config.toml
time_shift_ms = 50
norm_position = "pre"
moe_every = 1
shared_expert = false
Rows from block 3 of a small sound classifier, named by matrix and row number. Rows with one number within an expert belong to one neuron, the router's apart. Each number is 128 + 24 x the weight over its row's rms, rounded and kept within 0 to 255. All counts start at 0.
Before each expert's rows are labels from the 100 clips, of 14848, where the router gives the expert most weight on average: "top examples" is what is common among them. Only what is clearly more common there than usual is listed. The data: short read English sentences (LibriTTS-R). In brackets: how many of the 100.
# router: router (model.blocks.3.mlp.router.weight, 8x320, trained with AdamW), inputs 160-319
# gate: expert gate (model.blocks.3.mlp.gate, 8x160x320), inputs 160-319
# up: expert up (model.blocks.3.mlp.up, 8x160x320), inputs 160-319
# down: expert down (model.blocks.3.mlp.down, 8x320x160, transposed), outputs 160-319

# expert 1
top examples: voice: female (100)
router.1 [117 131 122  90 119 114 107 132 119 105 133 114 140  98 113 120 156 111 150 134 130 131 118 108 129 126 134 120  69 138 142 107 121 137 127 169 121 117 153 115 149 121 115 107 125 164 145 129 103 113 127  95 173 135 148 122 122 161 140 112 149 170 159 126 111 123  97 131 132 124 113 151  75 176 160 109 129 166 122 159 139 161  73 128 158 143 111 118 111 105  47 152 142 110  95 139 129 103 126  82 145 101 148 167 114 116 149 112 117 165 156 118 140 176  69  86 111 110 117 147 103 148  82  84 134 138 127  93  80 127 145 155 190 147 134  94 135 156 147 132  97 133 131 100 110  98 118 155 129 152 112 139 127 139 135 138 151 140 145  73]
gate.0 [128 118 147 125 129 130 167  98 143 104 113 113 154  97 115 149 131  76 101  48  94 143 148 128 142 156 125  88 125 127 122 176 105 111 104  74 109 119 126 113 113 121  97 138 121 132 103 163 133 167  99 131 129 132  88 105 116 142 114 111 141 121 146 143 139 117 169  67  96 142 123 114 140 108 161 122 133 140 137 133 160 154 126 143 136 146 133 113  89 145 143 173  81  77 169  95 152 115 114  72 151 113 136  86 149 104 160 120 132 130 137 149 113  79 126 133 122 139 122 147 132 134 100 150 110 135 128 136 109 140  74 182 114 108 151 114 119 133 171 118 167 111 104  73 168 115 125 129 126 123 140 127 117 142 101 137 149 142 135 122]
up.0 [156 195 100 154 126 103 104 114 112 130 147 150  89 156 118 155 144 136 130 135 192 109 134  87 149 130 142 110 149 144 138 131 154 147 208 132  58 137 169 107 123 101 112  83 151 124 178  93 103 136 167 122 133 105 146 106 111 154 142 123 119 100 107 132 116 105 110 136 137 147 127 116  99 145  96 101 133 102 116 114  81  86 126 148 137  73 127 126 159 127 140  92 156 165 142 120 116 121 135 154 115  89 152 150 117 175 125 163 115 130 127 130 138 150 131 126 146 140 128 124 138 115 122 135 130 154 112 125 124 122 127  90 118 134 165 143  91  95  89 126 106 140 152 153  61 141 114 142 130  96 127 106 149 128 135 113  91 119 122 165]
down.0 [125 131 113 124 178  73 187 116 108  97 101 167 106 100 143 148 145  94 121 123 123 137 157 117 183 165 126 108 120 174 131  60 122 137 114 149 166 110 114 123 140 109 138 171 157 132 141 122 150 119 159 112  98 112 143 123 127 153 137 151 123 143 114 133  88  90 118 130 118 121 104 153  96 163 137  96  98 120 147  76 146  80 135 176 172 112 116 106 138 121 108 145 108  70 178 135 171 152 138 123 129 116 136 139 118 158 101 100 125 117 133 105 103 171 137 109 126 156  75 123 125 151 116 126 136 151 149 139 158 116 117 141 156 149 147  96 140 143  74 125  96 113 137 144 129 106 167 106 127 121 139 139 108 117 141 115 124 125 121  91]
gate.1 [142 166  93 111 147 106 135 135 111 152 119 147 127 152 144  99 119 103 124  84 156 125 159 138 138 113 115  84 144 158  72 167 107 133 111 105 132 154 142 124 107 129 127 112 107 119 160 128 159 104 149 118  96 143 108  97 181  92 116 138 142 118 142 115 140 130 144 113 122 116 140 124 133 104 163 175 137 117 130 107 123 104 129  91 119  78 106 156 102 159 153 110 122 137 117 114 133 105 154 142 148 135 147 111  82 173 120 139 138 103 129 134 103 123 104 142 156 102 110 152 135 151 125 117 112 117 185 122 113 140 102 107 142 145 125 118 158 119 147  90 117 130  96 140 124 121 140 141 106 152 109 141 110 143 100 106 138 104 119 166]
up.1 [102 109 125 115 130 116 112 106  84 138 104 111 143 100 104  51  85 128 144 166 137 152 133 133 113 157 123 137 114 112 155 145 140 101 126 124 100 105 160 161 133 149 119 107 111 148  86  75 148 162 144 105  81  87  82 112 124 158  78 135 121 121 119 150  91 118 107 192 163 167 120 144  60 127 111 139  73 108 169 114 120  96 148 104  96 131  85 107 133  70 109 118 110 143 106 105 144  90 103 102 103 110 130 133 146 112 110 161 129 110 168 123 160 124  99 146  78 119  99 126 130 149 132 125 157 115 130 130 138 114 107 105 131 112 111 111 117 134 136  82  82 162 122 158 151 117 122 134 117 102 164 141 133 131  79 125 125 158 107 167]
down.1 [180 105 115 128 132 161 141 150  92 104 131 158 111 134 113 136 122 140 112  91 169 154 140 122 144 148 122  75  75 105 146 134 120 148  89 138 115 155 108 137 122 117  90 125  99 150 166 151 142 130 122 113 170 156 101 113 119 121 138 117 115 142 110  99 113 122 114 101 139 156 116 159 128 147 135 158 144 115 105 131 128  95  82 127 142 109 141 132 111 115  98 140  94 103 147 117 122 129  97 135 211 142 158 133 153 153 164 154 114 119 147 169  98 113 117 131 126 114 143 136 163 131 114 139 135 162 105 148 135 128 152  97 133 134  91 151 122 111 130  81 104 118  92 107 167 105 178 129 157  93 145 104 119 114 143 133 104 141 139  99]
gate.2 [132 123 116 114 171 101 147  75 135 159 163  99 124 122 143  92 113 122 125 155 177 105 116 151 120 109 114 127 134 143 133 110 139 136 167 102 127 120 140  88 159 151  90 140 127 133 175 151 159 117 110 114 139 127  92 101 104 181 138 163 129 120 101 130 144 153 154 148  98 114 125 146 164 171 148 104 181 121 143  96  93 146 135 148 146 142 134 153 161 114 126 135 115 145 138 165 135 112 101 106 143 135 118 170 113 104 124  86 115 122 139 126 119 116 126 150 132 133 139 147 132  90  88 114 132 128 118 140 127 140  90 153  95 106 126 131 105 128 112  92 138  95 113 115 127 122  78 116 125 158 116 164 135 112 130 152 148 110 122 120]
up.2 [128 111  93 152 136  84 152 184  56 143  75 127 126 141 112 102 179 107 145 132 131 117 171 111 149 145 149 105  88 139 119 130 140  92 165 105 170 127 116 151 155  70 119 100 146 111 103 118 114 148 142 111 123  96 102  77 145 160 159 143 122 122 125 110 100 100 126  87 132 118 115 113 146 141 108 107 146 123 117 127 145 143 134 119 130 107 132 101 100 129 114 109 123 154 146 161 150 112 137 118 111 160 141 137 153  85 155 147 129 116 146 141 101 113 101 116  78 105 107 127 156 157 111 135 148 133 171 114 111 106 131 136 133 159 119 153 138 148  24 110 109 140 122 149 140 129 121 142 104 145 166 115 132 116 137 144 130 116 144 154]
down.2 [167 121 135 133 111 153 128 116 151 125 137 123 167 105  67 112 157 133 124 165 148 141 160 102 138 125 147 150 110 130 143 125 114 137 144 131 136 115 142 167 149 177 118 132 124 106 152 140 134 105 125 165 109 150 167 125 101 137 146 134 125 133 119 129 156 123 127  83 126 120 160 169 128 153  94 149 130  99 174 145 149 119 156 147 151 138 105 140 128 114 180 128 133 150  94 102 134 146 125 131 161 114  95 103 131 153 142 123 108 125 129 163 120 169 110 121 136  94 134 120 117 144 131 156 144  99  79 129 138 124 140  93 128 136 133 137 126 184 146 136 143 144 118 139 110 109 183 118 129  77 126 141 147 142 115 119 197 156 165 153]

# expert 0
top examples: voice: male (99)
router.0 [111 117 102 138 142 119 165 147 102 150 152 109 105 122 105 147 166 176 104 170 129 156 126 155 132 120 122 152 123 142  99 118 113 144 132  98 103 149  75 122 123 153 126  97 129 148 137  97 143 111 124 137 146 124 135 152 153  99 145 177  99 128 101 159 140 102 118 154 133  69 133 143 118 171 133 143 104 120 131  83 174 110 153 101 121 142 135 128 122 142 167 120 107  82 133 147 148 110 122 118 137 171 123  61 136 182 108 123 122 150 129 120  95 103 113 107 162 128 130 126 126 184 139 154 139 216 118 128  99 161 126 160 133 130 131 141 152 159 152 115 119 134 178 112 162  84 136 133 142 151 155  94 110 128 107 120 107 107 184 137]
gate.0 [137 119 114 139 140 123 166 116  76 118 139 139 124 126 131 112 125 185 120 170 129 115 144 118  75 115 156 138  87 126  93 155  79 133 114 110 159 151 128 131  98 173 112 136 121 132 115 157 134 169 154 143 110 123 145 111 145 167 115 137 169 131 129 111 108 104 118 131 101 135 121 117 131 156 104 136 150 118 111 101 149 140 117 107  90 130 124 135 131 140 149 187 135 119  77 107 111 116 103 122 123 138 103 107 140 129 184 147 137  93 105 145 104 109 102 138 143 123 164 138 121  67 154 113 115 182 132  91  92 104 103 132 184 102 140 162 183 116 131  95  96 140 167 144  88 137 165 121 111 111 116 143 173 136 116 115 131 121 121 135]
up.0 [147  78 147 116 134 138  86 147 135 179  80 140 117 143 180 143 149  99 140 139 142 175 134 125 131  85 105 118 162 142 128 143 137 143 137 118 149 126 146 105 154 107 119 136 107 110 180 102 114 121 147 156 157 145 152 161 114 125 163 113 125 115 120 149 128 156 144 107 104 145 125 144 130  91 142 117 116 137 106 116 111 144 138 143 156 126  93 112 129 105 102 101 126 141 195 116 116 130 175 124 106  94 118 141 149 158  93 120 110 173 127 112 178 104  88 156 118 100 136 127 144  98 142 128 140 134 132 148 155 127 179 130 102 115  75 118 113 131 131  99 200 137 116  92 175 140 130 142 151 173 121 127  90  68 112 134 131 125 124 172]
down.0 [134 148 142 192  85  93 142 121 146  78 146 168 129 148 125 117 162 135 138 172 144 134 158 118 108 142 129 142 101 160 120 168 139 131 132  90  74 148  96 121 159 136  90 143 101 118 103 126 175 122 142 140 151  59 166 130 140 127 113 150  91  98  82 124 133 133 129 137 128 167 141 126 136 126 170 126 119 133 163 132 134 145 146 154 145  95  81  99  58 115 168 129 132 146 127  93 144 117  89 123 162 130 106 114 125 131 207 148 145 124 118 140 134 123 116 119 117 140 141 122 130 141  95 162 157 178  84 137 100 114  78 146 157 117 118 155 100 123 130 126 133 113 136 135 140 162 132 139 121 146 130 101 125 126 144 163 107 111 115 160]
gate.1 [169 135 148 179 137 148 130 125 147 117 116 134 154 115 129 134  90 117 120 134 109 127 155 134 199 142 120 143 151 178 127 141 103 180 103  99 123 122  78 144 114 148  99 123 130 126 120 124 116 134 163  90 138  96 153 167 153 145 141 115 162  79 100 122 115 143 125 163 135 115 132 141 136 171 157 156 168 110 157 126 131 115 163 153 143 132 129 137 117 136 105 102 128 135 107 116 143 118 105  76 101 149 132 157 145 122 151 128 163  98 116 188 133  97 144 120 163 105 122 124 124 133 110 108 170 139 126 115 140 129 130 160 144 131 121 123  94 157 206  57 134 166  83 165 140 128 127 117 119 149 147 123 172  85  96 117 109 132 131 157]
up.1 [141 109 136 131 125 163 161 133 110  98 122 106 151 143 155 119 118  75 130 148 140 139  95 133 169  99 101  97  96 120  95 161 129 179 143 106 116 140 195 142 153 141 133  84  98 178 114 138  89 117 149 126 144 169 131 152 131 125 137 128 137 127 113 165 146 111 123 138 136  99 128 140 158 120 112 131 184 148 135 121  92 166 133 108 126 142 123 122 129 145 117 169 104 143  84 134 123 145 161 134  74 169 125 186  95 150 184 157 134 162 117 126  93 128 101 166 108 150 100 126 152 178  99 127 158 139 110 104 107 126 131 111 138 113 128 117 109 131 101 136 133 108  89 186  55 151 103 159 115 133 133 114 157 113 152 159  90 132 142 107]
down.1 [162 106 136 106 163 125 167  75 153 132  88 157 129 174  87 137 122 140 123 103 133  94 140 134  81 131 167 117 101  97 145 163 137  97 123 151 107 162 122 113  90 162  98 124 100 126 123 167  86 150 152 100 145 103 137 149  62  88 121 113 144 129  96 135 124 193 126 153 119 133 160 144 156 109 125 118 139 112 118 113 141 175 120 143 101 112  92  96 131 159 135 137 124 146 120 111 154 140  89 145 107 131  86 142 137 117 120 137 133 130  90 172 143 107 121 143  88 105 118 157 183 149 101 144 113 144 122 107 145 100 145 113 124 119 144  99 140 134 131 113 133 158 169 141 102 148 146 157 124  92  93 173  90  88  93 139 139 161 123 125]
gate.2 [110 114 110 130 159 108 168 154 113 142 103 139 138  94 155 111 128 149 110 146 144 131 133 144 146 116 129 138 112 149 119 218 162 184 120 137 107 158 123 135 129 135 100 140 135 130 138 129 122  92 119 120 161 145 111 143 150 142 130 149 129 145 104 127 115 158 139 124 128 157 124 125 130 114 103 146 147 144 122  89 124 115 117  44 117 145 117 146 178 150 178 138 130  99 129 158 126 124 125  89 125 200 135 135 155 197 125 127 121 153 161 133 132 122 112 141 142 139 103 109 115 137 173 111 104 119  86 123 128 117 132 118 126 115  86 145 144 136 133 135 117  83 173 126  97 139 131  94 120 132 162 138 114 154 104 135 124 164 110 112]
up.2 [142 120 128 135 137 129 112 155 116  86 136 161 141 153 131 125 122 101 140 137  84 118 121 106 139 160 131 146  75 146 106  69 132 141 121 110 140 124 101 148 123 135 111 109 102 165 145 138 145 109 108 166 103 110 184 155 158 150  89  88 146 132 131 117 124 144 157 124 169 112 125 137 137 145  65 108 169  95 117 132 128 115 115 141 151 130 122 152  85 160 130 136 122 151 164 101  87 131 158 104  90 161 123  95 142 108 120 111 107 138 146 116 129 101 182 121 111 133 150 140 111 124 116  71  96 130 136 112  74 149 143  90 149 110  95 127  94 158  88 107 142 162 138 162 162 110 113 110 142 172 146 100 109 128 155  69 109 163  80 129]
down.2 [119 179 132 161 134 152  79 159 120 145 147 131 124 117 119 118 132 134  92 108 118 114 188 105 125 115 143 150 108 178 180 148 131 124 128 109 186 151  78 171 119 108 136  80 149 114 172  97 109 102 151 114 136 121 110 100 116 110 137 145 127 103 124 146 111  96 102 127 135 103 121 128 136 126  99 190 123 122 113 124 107 170 126 130  82 138 102 119  91 111 150 109 128 166 120 157  96 149  87 118 134 124 119 142 150 114 110 133 151  94 130  99 136  92 102 180 127 107 141 117 130 135 149 132 102 111  83 122 107 112 106 137  96 121 130 114  66 115 104 118  85 137 124 121 127 120 110  47 140 133 159 117 118  90 158 136 121 150 117 142]

# expert 4
top examples: voice: male (99)
router.4 [167  99 167 119 135 132  88 121 113 101 133 132  91 164 114 144  99 147 137 184 126 147 160 132 138 126 145 127 149 156 163  83 122  93 129 149 171 140 144 142 151 138 129 142 130 145 159 153 141 109 133 168 137 144 136 127 128 160 125 140 133 127 164 118 166 131 112 157 129 154 125 138 102 134 120 136 145 145  88 116 120 118 102 118 108  83 103 151 115  94  95 140 170 138 101 152 109 111 141 149 154 159 161 165 132  56 161 113 117  98 169 135 149 120 167 150 154 116 132  89 141  63 118 106  98 152 153 137 139 140 133  92 101 170 130 125 154 126  89 142 107 130 154 140 116 144 106 118 139  94 126 153 156 116  89 132 136 174  91 127]
gate.0 [145 123 118 150 130 137  91 163 156 131 113 139 145 159 152 139 169 137 135 156 152 124 112 111 113 142 176 120 122 155 131  74 164 154 172 122 118 126  66 121 177 124 143 187 113 142 136 133 138 105 126 119 136 119 128 151 169 150 162 104 115 126 140 118  86  98 194 112  90 148 164 122 145 124 111 116 135 144 135 131 134 149 107 126 141 170 157 136 165 164 106 162 160 126 134 139 117 122 115 145 124 186 138 126  87 102  80  99 130 136 114 134 130 118 135 142 115 144 120 143 128 133 119 123 112 127 125 144 103  89  88 142 121 136 125 147 123 133 138 102 123 152 114 114 143 146 140 153 138 149 105  63 130 122 128 110 155 111 112  86]
up.0 [128 152 124 158 116 135 161 129 137 164 129 121 124 132 106 162 116 155 128  86 141 133 123 127 130 127 144 106 107 115 142  72 122 145 130 112 124 139  95 127 141 157  98 138 120 140 125 135 113 125 117  46 141 103 100 134 115 145 134 125 147 109 113  86 155 116 115 104 138 150 127 113 147 110 127 155 134 126  91 124 118 191 128 120 140 117  98  83 100 166 178 156 104 123 146  94  76 153 134 104 140 122 122 152 150 122 151 134 100 120 150 127 180 150 112 104 161 141 124 121 147  86 170 150 157  96 124 137 115 159 105 109 105 108 136 143 181  98 183 148 141 139 120 100 134 108 128 146 112 124 154 177 130 113 120 139 180 173 126 151]
down.0 [103 126 167 123 146 154 111 125 178 126 188  99 142 149 164 145 147 166  97 119 109 114 123 152 168 116 121  89  84 111 107  94  96  90 158 146 130 145 137 167 171 121 121 132 124 147 146 121 170 111 112 109 155 140 111 114 109 123 105 138 116  77 101 110 141  88 118 117 121 154 129 113 117 156 128 127 111  66  92 139 146 105 104 109  97 145 119  87  78 128 148 119 194  97 132 128 123 128 129 149 140 125 114 155 144 138 122 144 147 120 118 142 130 118 159  96 144  99 160 152 130 106 162 145  56 101 123 119 128 153 129 110 109 145 112  90 127 128 110 144 115 118 110 156  99 123 175 134 144 153 140 110 162 136 131 112  97 113  79 131]
gate.1 [109 107 121 147 108 129 142 157 173  97 167 133 136 123 127 145 168 144 112 145 160 116 128  99 149 140 133 115  93 142 112 103 174 170 137 116  79 152 138 136 125 107 126 128 130  82 180  92 119 112 135 128 110 103 118 100 133 106 149 156 145 109 129 180 110  79 107 153 136 153 129 115  83 160 140 145 106 137 138 143  94 137  90 106 119 110 147 146 133 101 171 179 105 126 113 141 117 136 119 114 138  91  92 145 103 104 136 115 136 118 154 120 109 144 122 156 142 149 141 129 138 105 101 135 124 110 112 120  85 100 163 141 123 109 142 143 186  88 140 105 127 184 140 105 152 158 163 161 134 112 118 122 166 155 126 111 142  99 155 123]
up.1 [116 149 117 104 185 123 120 128 117 140 119 118 124 108  84 151 173 139 109  81 106  81 112 139 116 145 132 117 116 121 140 108 139 100 131 105 103 149  94 131 116 172  82 137 125 127 109 129 117 122 121 119 168 159 120 137 102 134 129 109 132 130 126 122 144  99 125 140 138 124 147 131 137 143 149 115 145 168 122 123 105 124 142 129 159 129 118 135 135 155 134 105 126 145 137 142 121 148 170 137 119 104 136  96 104 117 134 139 106 145 113 149  98 106 130 130 117 130 122 130 128 153 115 158  92 153  94 121 105 120 123 129 142  82 113 116 116 140  95 177 127  93 171 153 125 120 140 121 135 156 138 174  78 138 140 139  85 138 114 157]
down.1 [154  98 121  98 131 106 104 165 112 101 138 137 147 133 163 101 106 131 155 141 110 144 119 150 139 143 141  96 127  90 156 115 156  83 123 166 120 110  97 153 104 116 121 120  77 123 102 105 168 138 132 124 128  98 118 147 135 118 105 120 123 100 144 123 150 116 149 154 140  87 131  60 126 112 194 134 131 139 119 128 137 163  91 161 120 111 158 145 120 149  91 165 113 140 148 128 118 142 153 125 124 167 171 110 131 161 135 138 131 164 103  86  96 117  93  85 118 140 149 150 131  85 126 151 141 101 118 190 126 136 129 111 101 112 143 129 134 138 106 169 135 145 116 142 145  84 142  98 149 148 127 137 126 145 121  93 136 138 102  95]
gate.2 [116 151 140 106 128 113 146 159 139 130 149 107 129 116 121 145 138 143 125 105  70 133 104 153 148 112 111 152 111 131 123 141 120  63 152 136 131 138 178 160 162 171  95 153 118 109 146 104 163 143 140 122 123 134 113 156 102  87 139 150 146 112 131 165 107 131 145 128 115 104 105 148  62 125  80 153 117 122 121 132 140 168 153 142 135 155 150 168 138 123 155 134 111 113 163 128  83 204 136 129 103 168 114 120 145 126 125 100 153  93 147 102 143 151 100 124 151 129 113  99 125 115 153 115 152 102 128 124 133 155 115 113  92 140  99 121 143 170 125  73 131 148  98 132 178 145 143 115 142 130 143 159 126 160 140 101 134 126 158 122]
up.2 [133 150 115 115 119 128 144 129  81 112 144 116 132 131  90 104 122 140 133 140  76 111 113 148 135 104 113 156 166 121 162 130 146  64 130 126 140 138 168 135 155 113 133 184 126 132 121 106 176 113 107  87  98 152 127 170 128 110 141 135 129  88 140 123 124  92 118 116 118 106 150 172  94 140 110 146 132  95 115 168 137 117 132 155 108 123 156 127 141 133 175  95 159 121 164  79  83 195 131  94 109 120 129 139 152 124 146 116 128 110 147 149 130 126 125 124 135 140 125 103 115 126 124 118 107 130  97 121 139 124 166 135 117 121 106 108 147 161 123 103 123 135 154 168 132 137 125 115 158 122 194 183 126 153 133 139 141 129 166  77]
down.2 [ 92 122 125 128 159 151 125 107 129 100 154  97 155 150 101 105 169 138 110 135 158 167 141 122 115 157 175 122 130 125  91 124 141 165 170 107 104 155 116  79 124  98 149 123 164 139 128 155 132 141 135 171 142 134  95 134 101 136 101 160 159 133 171 140 158  98 138 119 111 119 128 147 131 122  57 146 126 153  63  91 123 155 145 117  90 141 133 113 109 127 142 103 159  73 128 129 173 142 103 167 113 133 132 118  67 128 142 152 122 110 118  92  98 114 129 170 144 184 100  85 101 142 171 112 144 109 126 128  96  96 103 153 121 126 133 119  99 121 110  99 103 102 139 130 114 130 125 113 166 119 125 148 114 131 121 126 122 118 167 101]

# expert 3
top examples: voice: female (88)
router.3 [ 94 103 144 133 120 102 128  99 170 152 127 155 121 117 154 156 131 176 102 136 152 110 111 131 125 138  90 120 117 164 141  91  97 164 140 118 105 139 148 148 177 140  97 153 174 118 116 147 127 169 134 129 144 114 107 115 112 130 131 122 107 120 143  94 128 112 142 127 150 139 155 110 111 109 145 111 125 131 150 146  64 149 159  81 135 150 172  92 112  78 159 121 116 183 146 157 130 118 124 135 116 142 125 153 102 160 127 153 132 138 132  88 140 134 137 155 124 169 103  97 143 128 195 134 125 179 115 140 133 121 121 128 127 149 129 148 134 135 148 162 138 124 145 123 172  94 139 116 139 142 111 114 157 117 106 142 128 127  94 140]
gate.0 [161  92 121 121 145 160 122 124 113 119 112 119 178 131  23  92 164  70 122 117 136 127  79 116 155 137 154 112 126 138 160 118 123  55 159 113 171 110 124 113 121  97 122 105 116 175 101 125 108 145 126  84 126 113 111 107 184 148 130 140 127 161 131  86 138 106 113 126 105  98 170 115 148 110 135 106 146 118 104 112 136 120  97 136 146 153 124 167 150 170 193 121 106 130 113 116  88 132 131  84 113 123 139 121 137 112 154 130 154 138 146 132 113 142 137 116 100 167 123  78 180 115 150 108 112  84 159 123 124 134 135 126 113 115 135 109 137 124 126 127  90 131 149 136  98  99 140 143 119 102 101 124 128 136 104 161  97 133  71 137]
up.0 [ 96  78 121 135 117 160 170 125 129 138 125 126 145 103  93 111 160  69 138  81 101 117 117 131  80 119 131 120 123 122 160 150  95 107 101 150 133 127 153 159 124  71 162 123 142 171 137 121 125 143 118 131  97 115 146  99 179 154 124 120 137 187 123 108 118 114 128 172 101 115 144  98 137  93 133 115 139  98 135  82 101 156 131 109 117 158 147 155 155 161 143 142 142 115 152 116  87 121 106  77  98 127 127 116 163 134 146 103 129 176 130 122 108 159 122  88 114 143 125 108 146 131 179 113 151 160 168 126  89  98 155 127  93 147 119 122 150 125 101  68  88 154 136 126  86  91 145 168 100 131 105 172 116 108 113 148 117 121  65 137]
down.0 [155 151 112 113 109 120 142 159 113 144  94 185 175  80 169 121 137 121  98 122  97 130 131 130 139 143 146 136 132 129 119 145 135 111 130  75 125 159 112  95 125 108 100 123 133 105 137 151 155 113 124 131 102 117 120  81 130  90 154 171 152 129 122 140 158 106 107 107 128 175 129 113 115 149 106 113  82 102 131 122 148 145 111  81  59 161 137 118 149 113 120 143 161  97 130  78 120 119 108 152  91 108 109 128 130 154 139 107 154 114 157 162 118 138  94 160 178  97 138 137 138 116 160 120 151 110 167 142 144 180  90 127 148 113 122 130 116 189 112 119 135 125 153 111 137 132 105 131 113  78 175 135 158 114 143 153 172 140 160 144]
gate.1 [126 146 112 112 128 132 113  90 150 140  89  93 128 109 132 122 143 109 157 149 143 122 150  96 110 100  77 144 138  86  99 129 151 135 120 122 113 139 132 144 118 141 114 172 135 139 145  81 129 120 120 145 174 125 113 175 125 128 136 119 121 125 123 132 128 123 129 114  99  97  99 165 106 138  94 113 125  92 104  93  87 137 120 105 122  98 131  41 131  89 150 139 109 173 141 109 121 148 113 136 152 115 120 129 147 140 117 131 134 151 108 151  95 158 109  86 130 134 153  69 103 104 155 135 110  96 159 136 134 144 134 152 102 121 130 145 135 113 124 115 137 157 145 144 128 132 125 130 101 139 197 140 154 114 126 125  98 129 119 101]
up.1 [149 145 130 141 134 114 145 131 104 115 112 125 110 143  99 101  84 108 126 171 114 114 123  76 142 104 149 100 132 104 123 158 137 121 126 107 127 140 122  84 134 124 133 105 155 140 162 144 137 153 168 166 108 134 156 141 141 129 138 100 159 105 142 136 116 130 153  92 120 148 163 151 166 130 115 119 150 154 178 149 136 115 140 118 133 125 115 162 138 138 104 114 130 121 138 138  79 140  85 148 162 140 128 214  85 107 137 148 161 148 143  99 115 119 151 136 117 117 122 129 164 181  91 133 123 108 170 171  93 124 133  98 137 164 122 121  88 142  93 102 108 142  96 140 135 126 112 136 144 112 120  64 131 132 158 112 132 121 125 107]
down.1 [148 148 125 116 128 122 120 155 182  95 100 165 131 138 107 122 140 155 121 133 114 115 103 149 117  74 105 123 151 115 144 128 131 118 169 162 121 142 135 107 143 121 128 168  99 118 137 155 119 127 160 149 158 126 110  79  88 121  92 101 113 171 125 115 142 135 119  93 111 160 132 111 107  98 100 137 134  72 133 202 117 145 137 114 125  63 122 139 145 132  76 124 120 154 169 167  98 123 124 154 127 117 101 113 118 107 111 135 124 127 147  92 122 109  71 142  79 117 138 132 121 106 192 132 102 122 141 145 100 158 114 129 108  84 106 141 134 119 112 163 125  41 149 115 157  85 122 137 135 125 122 111 158 124 141  95 127 137  89 117]
gate.2 [149  92 137 135 112 131 106 122 119 151 139 135 142 115  89 100 110 181 125 147 158  88 122 137 119 129 134 196 151 136 108 199 128  96 142 105 143 153 125 139 135 110 146  88 122 174 140 136 134 136 126 141 151 123 157 124 136 137 107 130 145 123 144 105 117 119 158 161 130 150  94 127 137 115 112 131 118 118 129 146  94 106 108 188 115 101 106 136 150 155 156 127 136 118  75 140 135 124 127 131 127 101 117 133 110 131 173 187 116 129 121 120  99 151 121 164 105 124 144  89 130 115 116 109 137 162 127 133  72 119 118 145 107 128 157 124 133 151 105 142 114  68 136 116 149  88 138 140 125  89 123  96 128  95 133 134  95 157 138 127]
up.2 [149 108 150 128 144 141 105 151 120 104 158 125 130 151 125 140  63 111 131 138 150  76 106 117 119 144 127 163 117 143 123 159 131 155 124 156 127 136  81 123 137 128 141 152 128 196 119 127  89  98 122 177 138  82 116 101 130 111 118 141  99 113 139 130 111  89 125 127 136 127 121 101 147 115 141  89 116 135 112 129 126 106 110 129 107 123 132  92 178  99 144 161 106 183 154 142  87 131 152 142 105 142  97 149 132 130 138 173 124 130 117 100 117 174 112 107 122 148  83 119 131 143 128 127  98 114 173 124  95 119 150 144 105 146 132 132 189 147  95 178 113 112 138 127 133  77 165 131 153 119 135  95 111 124 141 130 107 136 156 112]
down.2 [117 156 143 155 159 139 117 144 133 166 140  64 153 102  63 125 104 152 102 142 130 128 106 123 158 119 141  99 120 103 155 133 133 113 121 107 104 138 164 148 152 122  54 109 159 167 165 104 145  97 112  73 126 140 107  97 154 113 134 120 131 138 140 113 132 109 106  94 166 156 167 117 133 131 119 135 116 142 151 147 143 144  85 132 110 121 121 135 177  92  99 156 136 109 115 123 121 161  90 101 130 140 127  67  93 114 110 129  82 117 143 120 195 101 183 107 134 106 134 100 128 146 156 137  87 121 103 119 156 115 151 126 132  98 110 139 196 109 140 139 158 118 172 100 129 111 143 133 123 126 120 119 114 112 123 157 119 103 133 128]